python train.py --train_examples=50862 --arch="uvit" --text_encoder_width=128 --logit_normal_time=false --batch_size=64 --weight_decay=0.0
Rows from block 2 of the text encoder of a small text-conditioned image flow-matching model, named by matrix and row number. Rows with one number belong to one neuron. Each number is 128 + 32 x the weight over its row's rms, rounded and kept within 0 to 255. All counts start at 0. After the name is the row's rms in percent of the matrix's.
After each neuron's rows are labels from the 100 texts, of 14976, where the neuron reaches its highest value: "tokens" is the input token at the peak. Only what is clearly more common there than usual is listed. The data: regions of photos with short descriptions (Visual Genome).
# fc1: MLP up (text_encoder.blocks.2.mlp.fc1.weight, 512x128), inputs 0-63
# fc2: MLP down (text_encoder.blocks.2.mlp.fc2.weight, 128x512, transposed), outputs 0-63

fc1.296 096 [188 121 127 133 123  48  80  96 178 119 147  86  60  98 101 135 122 106 136  99 107 144  86 123 191  98 116 116 146 137 108 149 162 108 103  42 131 147 119 141  69 122 155  95  63 115 145 156 153 182 173 124 159 120 137 108 119 147 113 132 123 138 114 173]
fc2.296 106 [140 144 149 255 122 158 172 160 157 128 179  83 119 102  98 113  78 120 125 122 136 132 129 151 116 156 107 124 140 134 115 152 141 132 108 138 119 180 115 119 109 135 134 139 136 123 141 124 156 145 167 130 137 185 137 146 133 130 199 187 119 117 130 116]
tokens: "blue"

fc1.302 098 [119 163 136 131 137 133 141 143 180  72 132 171 130 140  97 110 149 112 144 101  86 110 144 173 142 129 133 119 147 145 123  80 203  71  98 137 106 134 180 107 114 166  97 158 187 163 103 129 152 121  94 151 114 145 245 119 142 127 130 124 137 188 128 150]
fc2.302 093 [117 138 178 114 156 101 149 162 166 106 128 123  71  99 141 167 108 157 142 103  89 101  92 149 132 110 188  93  72  80 164  96 137 127 116 140 103 161 166 145 112 125 136 143  79 121 112 209 125 164 160 100 155 126 110 175 176 142 100 209 110 149  93 133]
tokens: "red"

fc1.445 097 [114 126  99 106 120  80 119  87 126  96 124  71 122 110  77 160 154 139 131 124 156 133 118 155 165  83 172 139 154 163 142 183 145 115 160  73 174 168  95  77 163 127 125 177 115 139 114 189 119 189 100 109 139 140 138 127  83 157  84 110 179 191 134 146]
fc2.445 100 [158  98 125 132 112 194 167 154 111 112 129 136  72 131 111 152  76 119 114  95  84 106 126 128 105 165  89 148 149 100 114 101 107 142 118  96  88 144 143  47 133 171 142 124 105 127 138 106 191 142 126 118 123 144 161 125  78  94 192 167 114 104 143  70]
tokens: "blue"

fc1.1 094 [139 119 171 116 171 131 163 140 103 199 146 154 110 106  89 104 105 109 108 149 130 148 129 105 114 126 161 132 195  82 174 150 140 162 159 159 138 126 104  85 150 125 167 123 124 216 183 115 117  96 191 109 157 108 120 187 165 115 142 140  74  98 183 113]
fc2.1 102 [128 116 151  97 133  88 135 131 119 131 175  83 140 109  97 141  88 117  86 208 117 154 152  75 114 111  85 103 125 187 151 190 179 116 120 141 139 153 134 244  89 140 136 163 152 156  78 173 131  87 159 115 107 125  76 108 173 144 121 159  77 130 135 167]
tokens: "yellow"; "pizza"; "banana"; "piece"

fc1.60 086 [ 88 126  89 148 147 128 128  96  94 156 139  54 125 149 158 108 187  90 180 202 171 208 148 146 135 186 127 141 122 111 177 156  89 133 115 121 125 157 193 200 134 141 157 167 112 131 127 103 135 145 153 135 128 179  65  84  84 133 169 135 216 119 153 115]
fc2.60 087 [112  83 136 103 195 147  88  79 128 133 110 125 122  71 141 122 131  99  82 118 163 101 148 160 122 128 238 166 151  76 132 126  78 174 153 111 132 117 129 126 178  94 133 106 144 153 221 126 141 130 141 163 119 147 198 154  87 130 136  99 184 136 128 111]
tokens: "a"

fc1.461 094 [ 96  79  98 144 137 117 123 168 174  94  70 116 177 134 172 176 140 158 168 124 157 157 174 130 137 100 155 126 155 169 127 110 133 130 130 148 130 137 121 134 152  74 130 137 140 119 104 129 131 121  83 196 145 157 157  81 131 140 137 139 191 119 138 146]
fc2.461 097 [120 140 148 133 160 135 172 120 126 116 184 140 137 204 165 155  73 116  90 116 115 163 144  95  94 147 130  32 132 134 179 128 188  77 129 132 160 105 134 129 112 188 152 181 165 124 107 172 128 159 128 140 112 135  96 127 128 123 102 133 188 125 149 216]
tokens: "blue"; "bus"

fc1.158 107 [149 177 156 140  77 116 153 146 108 216 105 134 190 116 103 121  92 104 106 216 140 138  74  77 140 139 146 117 141 113  83 113 100 167 161 138 207 162 134 147 179 128 131  74 162 150 165  86  73 147 123 141  59 101  51 143  94 100 149 111  50  95 118 127]
fc2.158 127 [163 114 157 121  93 142 132 110 119 139 181 104 104 134 148 153  83  72  78 193 136 176 153  92  72 131  99  89 128 174 173 169 130 138 135 152  88 118 119 202  93 166 109 182 170 169 163 154 134 107 149 142 116 130 109 152 156 132 142 126 144  82 147 114]
tokens: "yellow"; "green"

fc1.79 107 [ 98 109 181 116 107 125 159 175 152 155  96 179 144 136  97  92 121 164 162 103 112 110 147 134 104 134 119 122 108 148 101 105 160 126  90 195 157 113 133 121  98 121  91 102 165  63  66  62 123 131  87  86  81  92 173 111 136 134 111 148 110 153 130 125]
fc2.79 130 [110  90 129 152 123 118 169 195 201 117 186 113 104 110 137 130  99 113  87 103  38 119 115 160  71 172 129 129 114 108 155 119 166  55 121 131 142 194 103 114 144 167 153 138 130 105 112 133 171 122 193  80 211 172 134 154 148 103 126 169 136 130 113 172]
tokens: "red"

fc1.475 100 [154 169 203 161  73 106 113 147  85 205 119 135 125 153 152  86 136 124 175 200 105 182 106  33  60 148 111  88  83 109 129 175  79 145 131 120 156 119 148 114 139 159 155 140 115 209 163 122 131 142  81 143  65 128 123 116  92  77 138 122 142  93 102 147]
fc2.475 101 [202  85 144 125 108 163 134 128 121 112 135 139  98 118 140 139 122  69  80 205 144 150 173 114 112 145 183 138 142 119 167 139 132 141 109 115 107 123 118 131 133 125 100 165 121 202 181 157 119  84 135 126 123 152 175 137  83 142 189 113 209  41 153 121]
tokens: "green"

fc1.426 108 [155 167 145 129 120  95 108 103 140 102 127  71 118 111  75 141 133 150 106 189  86  90  87 157 177  64 124 100 176 101 166 164 129 136 150 131 149 144  95 154 137 104 205 100 130 188 116 129  88 192 160  79 147 122  81 132  77 147 101 107 117 175 149 171]
fc2.426 117 [138 192 110 162 115 186 166 150 133 125 144  98 125 115 103 151  92  86  90 102 111 115 108 170  93 184  85 163 127  98 104 154 140 151 155 135  63 137 156 173 136 162 119  70 138  95 114  64 160 152 141 141 112 198 121 117  72 146 199 172  81 139 163 151]
tokens: "bus"; "orange"; "plate"

fc1.454 094 [161 136 154 136 137 121 165 161  69 144 110  83 135 136 136  96 106 108 138 126 145 139 131 103 110 173 127 100 137  77 118 123 115 153  70 124 164 145 137 178  94 158 162  91 130 141 173 136 110 188 130 156  99 167 142  69  88 138 168 119 117  73 119 153]
fc2.454 103 [163  97 139 111  69 132 134 133 129 166 147 134  91 122 152 130 113  97 104 136 121 151 188  84 111  95 175 120 143 174 157 140 186 126  90 120 128 130 129 163 118 141 128 212 148 167 179 150 134 113 137 128 135 126 156 172 195 100 157 103 192  77 157  97]
tokens: "green"; "yellow"; "grass"; "hot"

fc1.238 104 [115 144 195 150 131 114 146 128  75 143 136 147 160 116 110  71 137 119 162 183 111 171 142  87 136 146 124 119 127 131 106 138  78 155 141 136 133 116 158 119 145 160 169 110 171 224 150 119 128 152 118 158  67 143  85 130 145 164 183 148 115  67 152 212]
fc2.238 120 [155  56 145 111 122 121 121 120 100 155 155 122 104 147 135 134 127 101  75 206 126 102 169  57 126 112 129  93 166 172 155 128  94 155  87 113 133 132 140 164 125 132 111 189 139 179 210 129 122  88 142 119 115 130 189 161 132 119 148  96 191  65 139 108]
tokens: "green"; "yellow"; "grass"

fc1.155 111 [ 76 137 146 123 154 133 114 136  62  41 130 148 175 133 184 125 174 151 138 121 173 110 124 132 151 139 130 139 118 174 135 141 139 151 140 134 122 111 110  56 109 122  98 158 168 121 160 122 120 158 100 166 117 175 120 132 179 145 112 125 215  55 169  99]
fc2.155 093 [138 105 149 108 161 124 155 118 102 172 167 134  91 169 159 117  41  53  93 151 114 112 151  58  82 148 127  87 141 140 108 152  90  96  64 117 185 126 159 154 149 155 148 198 130 150 134 197 132 108 127 122 103 148 124 130 130 138 123 163 107 149  89 129]
tokens: "chair"; "red"; "plate"

fc1.193 094 [158 121 132 152 116 138 165 142  89 144 139 109 115 148  89  94 151 113 117 243 103 159 131  97 141 120 153 146  94 101 108 138 121 201 134 119 153 176 179 148 178 109 124 162 108 190 129 140 123 149 119  95 101 148  77 206 118 118 149 114  80  79 103  97]
fc2.193 106 [137  44 167 102 132 114 117  83 122 144 151 105 142  92 133 122 131  92  88 181 113 182 185 116 103 120 154 120 174 166 189 113 149 113 171 128  95 113  86 173 148 142 104 153 144 181 152  94 149 102 155 154 140 155 168 172 130 179 133  96 230  69 204 142]
tokens: "green"; "yellow"; "grass"

fc1.243 089 [105 167 147  98 143 147  99 146  88 123 105 150 153 131 163 131 121 140 122 126 123 163 121 144 136  97 131 141 101  53  71 104  82 153 109  92 219 143 136 104 139 101 128  79 206 136 201 118  89 167  91  67  41 148 103 136 142 113  92  73 113  43 145 136]
fc2.243 079 [129 109 131 131  85 170 132 171 116 163 166 108 138 169 107 148  95  69  55 180 151 164 144  49  70 166 129 103 185 190 102 189 137  92 107 150 160 137  85 175 146 161  96 172 140 174 152  80 127 115 166 141 152 154 158 136  95 119 140  87 125 124 135 160]
tokens: "yellow"; "plate"; "like"

fc1.28 107 [139  73  83 154  91 100 121  46 135 112 136  77 123 131 124 168 165 156 170 183 163 178 123 137 149  94 137  95 158 121 167 177 161 159 133 140 149 150 130 163 171 110 163 102 108 133 151  72  86 176 118 142 140 161 122 155 129 141  56  84 100 181 150 152]
fc2.28 091 [176 151 128 163 110 196 182 149 146  85 145 111 104 143 121 160 110 103 107  72 108 164  97 146 117 157 126 164 141  75 130 126 174 165 146 119 113 131 126 117 143 146 104 109 123 114 145  72 192 165 139 140 161 151 174 110  78 158 195 150 121 164 170 136]
tokens: "blue"; "bus"

fc1.81 111 [139 123 153 134 169 141 150 128 105 186  85 133 146 104  53 121 144 142  69 173 102 134 100 117 125 103 124 145 155 110 117 127 124 146 141  86 153 163  82 116 180 136 146  72 132 165 140  49  85 144 131  74  54  91  96 138 103  69 105 116  72 104 123 146]
fc2.81 103 [128 125 168 130 118 127 115 123 134 147 216  89 143 141  88 148 114  88  77 171 158 186 168 101 105 128  91 132 150 160 157 153 167  96 195 154 122 122 128 187  99 145 143 165 180 156 128 160 132 140 150 115 153 135 100 155 149 142 125 103 128 135 188 157]
tokens: "yellow"; "banana"; "bread"

fc1.468 088 [141 183 160  86 115  74 147 115 121 120 143  80 157 111 117 152 159 142 126 179 175 128 169 148 130 120 146 100 198 140 128 144  92 155 122 109 185 120  88 168 119 109 152 112 107 181 117 135 134 149 206 136 165 137 105 135  82 112  54 141 130  99 161 175]
fc2.468 110 [185 168 123 154  97 186 170 155 153 131 153 134 116 123 108 135  78  94  84 111 103 109 114 174  85 182 121 218 115 121 114 157 143 149 155 125 100 129 114  94 181 197 110  83 153 137 139  73 170 185 113 147 125 142 124 112  43 129 188 193  71 166 163 143]
tokens: "chair"; "plate"

fc1.386 103 [124 160 169 133 139 132 116 110 146 104 120  59 118  70  67 163 167 162 126 128 149 136 100 146 157 111 136 110 171 162 157 130 164 158 121  93 175 150  94 140 153 147 199  73  61  91 130 103 106 194 180 126 117 104 101 125  87 150  79  83 133 165 159 149]
fc2.386 103 [130 140  79 178 100 217 158 148 134 123 151 131 138 143 130 152  88  92  95  74 119 120 121 146 106 192  92 170 144  87 127 143 129 138 149 108  91 109 148 113 145 146  77  98 129  97 108  75 190 146 128 142 108 183 150  96  83 127 204 174  91 153 165 117]
tokens: "bus"; "orange"; "plate"

fc1.482 112 [106 137 154 120 135 171 106 183  72 128  95 130 178  87 109 112 134  97 164 138 189 157 131 118 117  77 131 146 166 118  72 113  67 165 159 143 166 129 121 104 131 110 128 149 150 164 144  89  74 101  59 164  71 144 108 111 166 117 121 120 189  73 152  99]
fc2.482 110 [146 191 135 158 113 125 128 128  89 180 174 126  75 149 152 152  41  91 104 158 144 105 135  85 127 151  77  96 115 112 101 158  81 154  75 155 152 148 165 120 110 171 144 190 129 188 178 204 100 141 128 137  71 108  91 132  81 147 124 148  95 117  76 113]
tokens: "yellow"; "red"; "glass"

fc1.374 080 [190  80  68 115  98 132 184 150 125 163  95  73  84  65 117 111 154 129 136 156 132 127 104 139  84 158  96 138 138 152 155 145 158 202 142  84 127 172 143 185 163 146 161 150 118 155 119 153  96 171 145 168 115 196  97 129 157 142 144 106 178 180 160 168]
fc2.374 075 [152 142 131 141 147 132  92 100  91 159 127 125 123 120 154 114 138 125 103 135 161 206 167 160 156 148 129 151 136 118 110 157  78 160 170 141  99 158 122 101 133 113 144  91 164 135 157  80 215 154 125 115 141 157 177 109  40 111 147 112 133  98 112  82]
tokens: "color"; "snow"

fc1.19 107 [157 112 143 111 126 121 152 110 158 142 135  92 140  97 130 152 185 177 164 132 180 139 138 196 172  93 107 138 165 156 119  99 184 145 144 139 118 152  62  77 150  44 136 148 119 112 147 127 110 139 156 178 128 146 146 137  96 150  81 117 164 135 154 169]
fc2.19 125 [139 113 100 166 117 186 155 133 141 124 169 138 111 153 145 125  56  70  55 104  93 105 105  85  47 162 130 151 126 147 163 118 113 103 128 125 138 154 157 113 129 222 132  97  99 145 129  91 181 153 148 103 130 170 137 136 100 126 189 173 102 167 174 129]
tokens: "blue"; "bus"; "chair"