Rows from block 4 of the text encoder of a small text-conditioned image flow-matching model, named by matrix and row number. Rows with one number belong to one neuron. Each number is 50 + 12 x the weight over its row's rms, rounded and kept within 0 to 99. All counts start at 0.
After each neuron's rows are labels from the 100 texts, of 14976, where the neuron reaches its highest value: "tokens" is the input token at the peak. Only what is clearly more common there than usual is listed. The data: regions of photos with short descriptions (Visual Genome). In brackets: how many of the 100.
# fc1: MLP up (text_encoder.blocks.4.mlp.fc1.weight, 512x128), inputs 0-127
# fc2: MLP down (text_encoder.blocks.4.mlp.fc2.weight, 128x512, transposed), outputs 0-127

fc1.84:41 41 69 56 40 75 56 54 42 72 63 39 52 51 39 47 67 28 53 68 53 46 30 47 71 29 47 37 77 46 74 64 54 50 43 62 61 47 68 50 69 57 42 37 44 76 61 56 61 58 39 45 57 67 35 57 50 59 46 36 62 53 62 49 37 47 28 35 29 50 73 47 61 63 64 50 61 39 47 54 69 39 35 57 43 50 61 47 46 59 49 57 56 52 46 35 70 53 32 49 21 62 54 26 54 50 40 52 58 62 42 43 54 61 30 46 58 43 57 54 42 63 57 33 55 51 59 63
fc2.84:68 27 49 45 33 29 50 46 54 42 60 50 55 40 16 51 38 37 32 57 68 62 51 51 52 61 61 46 48 60 50 71 30 71 46 51 40 38 53 45 71 43 51 33 49 48 48 50 62 40 47 44 61 47 41 34 39 67 54 54 72 46 52 46 42 68 59 62 40 57 60 58 37 51 53 39 53 66 26 36 19 62 44 51 31 31 67 45 51 32 51 42 67 75 46 60 43 66 52 40 47 58 42 78 58 29 46 39 42 64 59 51 55 49 56 56 62 39 54 59 70 58 64 51 53 60 31 56
tokens: "grass" (100)

fc1.92:49 53 51 54 63 30 50 44 47 59 34 57 55 57 51 39 78 49 72 46 47 50 70 40 72 21 56 64 56 45 57 48 46 58 55 64 51 40 54 46 49 43 50 52 70 58 41 51 51 37 42 36 36 43 54 51 61 36 57 37 47 40 50 36 63 48 34 48 78 53 50 47 16 50 41 53 57 48 35 35 42 46 49 37 53 57 38 74 68 63 61 53 56 41 39 40 41 51 46 33 60 39 49 62 66 38 25 51 46 42 23 73 29 57 55 33 37 37 78 54 36 67 40 54 48 52 27 58
fc2.92:44 43 52 33 47 81 67 39 53 44 77 40 41 56 50 51 14 65 16 53 47 52 46 61 16 56 55 51 45 37 51 75 51 38 48 40 54 49 46 52 56 58 54 48 56 45 31 38 51 44 60 46 56 58 50 53 53 56 55 99 56 48 49 40 52 49 43 59 16 55 46 56 68 52 67 71 68 45 51 59 44 49 29 79 45 52 53 55 35 54 41 48 50 59 54 38 46 49 42 55 41 50 40 48 53 48 53 46 56 44 57 41 47 53 25 53 53 48 45 46 52 44 52 53 56 57 71 55
tokens: "<end>" (58)

fc1.115:57 46 50 31 57 46 47 34 35 48 42 70 61 40 51 23 85 60 66 54 46 39 63 59 57 47 34 55 42 60 53 50 47 46 47 74 45 41 56 49 55 28 35 66 82 68 55 54 52 34 39 53 51 57 46 52 63 60 52 31 63 48 56 50 50 45 40 32 59 55 49 50 59 52 44 37 56 38 45 55 27 48 51 33 46 46 33 85 60 49 37 45 22 44 36 43 50 43 32 39 45 60 57 52 75 55 39 42 40 52 44 56 29 49 65 21 44 34 63 42 41 55 41 50 50 57 56 32
fc2.115:56 49 49 59 51 78 65 37 41 40 69 43 34 55 43 55 00 61 21 43 46 50 54 44 23 48 50 51 52 41 55 65 46 52 42 55 56 52 48 48 45 66 53 44 49 63 54 51 59 51 48 46 45 52 46 49 47 57 47 99 59 59 48 51 56 62 55 39 20 63 60 64 50 46 70 70 55 46 47 54 52 45 19 77 51 58 61 43 40 47 44 48 48 60 56 56 40 47 52 51 54 44 37 52 58 51 55 51 71 47 38 50 52 57 23 50 48 52 60 51 57 49 56 54 54 53 52 47
tokens: "<end>" (98)

fc1.488:45 56 46 50 64 57 58 53 48 57 39 45 63 58 52 33 44 57 36 39 50 76 52 43 48 63 49 34 58 36 29 53 31 49 71 56 46 65 47 57 60 57 51 38 46 66 78 69 29 37 74 43 66 60 42 50 48 45 50 45 51 46 66 41 59 62 34 44 38 44 50 85 48 56 51 55 51 46 47 43 50 41 47 49 60 52 63 62 48 37 62 69 48 30 45 45 19 40 38 41 50 80 45 50 77 44 48 46 52 65 50 59 38 46 35 63 50 15 60 34 59 44 58 55 44 76 56 47
fc2.488:46 52 40 47 31 41 35 63 42 52 65 45 55 51 46 53 47 56 43 33 49 46 42 28 46 53 63 75 58 56 63 41 50 57 61 50 59 57 51 52 37 51 52 61 52 73 48 63 72 42 48 64 62 50 52 46 66 57 34 48 65 42 30 58 54 71 58 48 50 82 71 55 53 66 48 53 48 36 20 62 44 76 50 57 42 72 66 45 63 46 45 28 58 59 35 21 71 57 36 60 62 77 46 57 39 40 46 69 56 33 43 42 53 45 51 62 28 54 55 46 62 53 57 32 60 43 40 41
tokens: "grass" (95)

fc1.415:30 59 55 59 37 70 46 59 44 42 65 32 41 57 43 50 33 52 34 54 45 43 45 46 31 68 52 59 65 33 40 68 45 71 47 60 58 62 44 55 64 72 33 45 46 65 55 63 38 35 37 42 49 47 56 50 33 38 32 48 49 44 48 45 37 75 57 63 59 62 50 61 53 56 68 57 64 45 47 41 51 42 58 52 67 54 55 58 62 43 46 30 53 40 62 52 39 59 32 35 43 50 27 33 47 30 34 58 58 70 68 43 42 40 27 62 69 48 68 29 59 81 59 51 63 45 54 62
fc2.415:47 53 62 13 40 05 35 39 65 62 66 40 54 47 42 49 58 48 30 34 43 48 52 52 64 45 54 47 41 50 48 54 55 59 51 44 81 48 49 48 41 49 52 38 54 41 47 71 74 51 46 43 36 82 56 54 57 54 69 46 51 76 42 41 52 68 48 61 51 52 57 41 40 63 47 60 34 41 31 46 39 55 67 46 49 53 59 54 57 49 54 64 66 48 56 25 50 56 57 51 38 47 48 65 27 39 45 39 50 49 45 41 40 47 66 48 46 44 61 38 69 48 44 44 41 27 33 25
tokens: "grass" (99)

fc1.136:53 80 46 60 75 58 48 63 35 42 41 80 53 45 60 32 79 60 60 38 51 44 49 38 62 49 44 46 49 62 37 55 40 57 54 51 46 52 58 68 53 16 55 61 62 55 71 48 33 60 68 60 39 33 39 50 62 49 59 27 58 60 57 41 53 48 53 40 84 41 53 42 44 45 45 55 49 43 40 34 37 44 59 40 58 51 53 63 66 73 54 49 31 65 47 56 55 36 45 43 36 42 56 50 63 58 34 40 54 41 38 57 42 41 65 25 50 28 60 42 50 55 48 53 41 50 25 34
fc2.136:38 55 52 45 59 77 53 39 42 68 70 48 39 56 53 43 08 46 20 60 50 51 44 66 19 50 49 51 48 38 57 65 33 49 55 53 58 51 59 58 51 74 43 56 54 46 41 42 63 39 49 57 50 61 52 59 53 39 61 99 45 42 39 41 34 64 43 43 13 48 50 52 48 53 69 67 69 60 57 60 50 54 54 64 55 56 38 37 41 47 40 50 43 45 50 36 50 56 46 51 45 53 43 43 44 43 46 48 39 73 59 49 54 58 32 48 51 53 51 48 43 39 48 48 40 54 80 55
tokens: "<end>" (86)

fc1.284:52 52 46 51 45 56 56 47 54 48 43 69 50 59 51 29 39 37 68 40 52 49 69 49 47 81 54 51 55 60 60 52 46 38 44 69 48 52 69 39 59 56 26 70 77 46 54 46 56 29 31 63 44 65 48 46 75 59 58 43 47 48 48 50 51 49 39 35 54 50 51 71 53 59 42 60 70 47 36 46 48 59 54 44 51 52 49 69 64 32 40 41 34 37 54 34 56 60 48 35 30 47 41 44 52 39 35 32 51 44 42 83 43 37 54 23 66 31 70 44 27 62 38 37 28 62 55 47
fc2.284:59 44 47 08 58 35 32 44 46 41 65 40 54 51 51 46 38 55 19 36 42 53 50 43 51 30 54 56 49 46 33 66 51 64 38 49 61 54 39 38 52 42 49 43 51 53 51 58 50 54 54 47 43 53 45 53 47 48 42 83 48 62 59 47 46 71 51 42 49 54 56 60 38 47 51 51 35 54 39 51 43 46 28 84 45 48 55 41 45 54 44 43 45 65 53 64 53 55 46 40 55 42 61 65 47 55 52 45 99 48 50 44 50 48 25 52 56 47 55 60 63 46 52 65 42 52 21 32
tokens: "<end>" (84); "wall" (9)

fc1.506:52 58 60 59 55 61 35 46 46 56 43 59 44 54 30 47 23 40 24 54 53 56 47 45 30 57 56 49 53 40 32 59 62 71 50 63 37 30 45 79 68 76 57 56 48 53 57 53 52 50 57 59 43 49 43 60 44 51 54 52 38 26 60 35 58 69 57 31 31 77 51 34 51 64 66 56 53 34 51 64 49 38 50 61 45 78 52 59 64 45 47 30 39 50 43 44 44 54 32 33 34 61 36 33 29 50 57 54 54 52 36 50 47 32 32 41 62 48 73 61 66 48 50 56 51 29 48 63
fc2.506:52 56 54 17 40 13 39 47 71 56 68 31 64 49 44 57 60 51 37 62 46 48 57 51 69 56 71 55 36 41 49 56 70 52 64 46 60 39 37 63 49 43 56 39 61 42 63 57 42 55 51 48 47 76 45 53 70 52 67 40 63 70 59 41 36 60 54 50 59 61 60 25 45 63 49 61 32 30 34 46 37 44 59 42 30 52 67 54 57 50 57 62 65 54 46 16 33 57 55 47 40 43 54 76 34 54 47 40 56 51 41 48 42 54 67 49 40 52 49 35 66 49 53 36 41 40 39 46
tokens: "grass" (100)

fc1.446:39 56 52 39 45 62 66 63 61 57 31 69 54 62 61 22 47 23 43 48 54 36 54 33 41 61 58 57 40 59 51 53 52 49 47 73 61 51 80 34 50 76 40 53 76 53 66 42 56 28 52 68 52 50 57 44 79 48 48 44 57 44 49 49 52 56 49 36 50 55 51 57 61 49 47 54 44 46 43 34 47 39 57 41 44 47 41 62 71 39 41 42 47 39 63 52 46 38 51 39 42 45 41 58 61 44 31 43 47 46 40 76 29 46 64 30 51 36 75 53 40 73 44 26 33 57 39 30
fc2.446:59 55 40 11 56 28 34 37 50 37 77 41 47 44 47 43 34 55 26 35 46 48 47 43 47 35 61 58 48 55 40 65 56 60 42 51 62 46 41 45 49 29 49 44 51 48 51 47 48 43 45 47 51 58 51 53 49 55 40 80 59 67 50 52 47 61 47 43 41 52 54 49 39 41 53 54 35 55 34 53 35 46 34 71 53 56 56 57 48 56 46 45 51 63 49 58 62 75 51 34 55 42 65 61 50 49 52 42 99 49 51 52 46 56 23 43 45 42 56 45 67 53 47 68 48 45 18 41
tokens: "grass" (72); "wall" (10)

fc1.369:47 70 55 45 55 52 43 37 46 58 30 67 42 56 64 37 92 58 65 62 50 38 63 45 57 39 44 59 50 49 63 63 32 60 73 60 68 48 64 53 51 41 49 57 55 70 47 68 63 42 51 63 55 43 59 56 80 52 58 48 52 40 67 44 52 44 40 46 73 46 45 53 39 44 54 25 62 53 44 49 49 63 47 54 47 62 46 65 48 68 31 58 40 45 29 35 38 44 31 31 51 56 69 56 59 45 38 41 48 50 40 47 43 35 65 19 39 23 49 53 58 46 49 39 50 38 38 28
fc2.369:48 52 51 64 48 83 70 36 52 62 71 50 44 49 51 54 00 57 17 48 49 65 53 46 20 58 54 55 48 34 47 56 38 40 49 48 51 57 64 52 40 69 49 59 51 44 43 37 47 47 43 44 50 69 52 54 48 44 62 88 53 51 53 45 50 39 51 40 15 51 36 49 58 58 63 78 62 51 44 58 56 59 40 65 50 49 49 46 46 44 51 55 49 46 49 37 43 62 46 58 49 49 27 40 46 42 53 54 34 57 59 56 50 66 27 45 54 67 51 48 46 53 58 45 48 62 73 59
tokens: "<end>" (48); "girl" (20)

fc1.470:32 64 52 42 48 40 49 51 56 51 41 64 52 50 59 26 90 66 63 50 37 49 41 48 68 27 37 31 40 42 39 46 37 53 39 70 67 50 61 49 54 27 33 46 80 61 54 44 47 25 46 28 57 46 49 50 80 40 58 36 57 43 53 49 50 40 57 43 75 36 45 44 45 39 47 38 50 51 49 52 38 54 57 43 43 65 43 83 48 60 55 49 46 57 53 45 54 45 38 47 58 46 53 49 83 45 35 36 44 44 44 64 28 42 65 34 52 44 52 49 31 42 58 42 48 53 40 45
fc2.470:44 56 57 54 47 78 61 42 48 54 76 47 43 56 45 48 03 60 28 49 47 55 55 50 10 62 53 56 44 44 57 62 51 40 53 44 49 47 48 46 56 72 51 47 57 52 33 45 52 49 52 47 48 54 53 49 54 58 48 99 51 41 46 44 52 40 52 58 09 51 37 58 67 55 67 66 72 45 50 62 54 53 27 71 38 50 47 54 40 48 45 57 57 56 51 32 40 49 47 58 44 42 36 46 53 48 57 45 58 44 49 44 48 52 20 47 51 52 52 43 46 45 52 43 54 55 70 57
tokens: "<end>" (74)

fc1.395:43 47 39 50 51 40 48 40 42 54 52 52 52 45 36 64 45 48 55 61 68 72 48 62 56 52 65 46 48 59 67 56 56 64 53 42 45 55 39 54 87 68 38 45 56 68 22 38 55 60 39 56 60 18 51 49 30 41 34 37 74 44 55 52 40 44 31 40 41 50 44 52 31 42 53 26 53 75 57 24 62 64 45 79 41 49 63 33 49 47 48 67 56 58 54 51 56 38 69 46 50 68 43 49 19 49 42 59 48 43 47 62 57 51 49 45 31 60 52 38 66 57 62 56 53 35 38 39
fc2.395:51 61 45 45 43 54 69 60 66 51 53 44 40 66 74 59 62 42 45 67 55 47 57 74 68 46 42 39 51 45 28 41 58 24 40 49 61 56 57 40 61 37 64 64 51 49 39 23 42 56 46 58 58 51 41 48 39 59 72 52 43 53 51 47 32 47 50 65 52 64 45 41 43 52 47 59 63 42 40 62 12 36 80 53 45 41 71 63 57 62 59 59 70 66 45 51 45 67 57 71 24 58 58 56 23 56 52 36 31 50 55 61 58 48 60 47 54 48 34 72 55 55 56 61 62 64 51 45
tokens: "black" (64); "dark" (13); "suit" (10)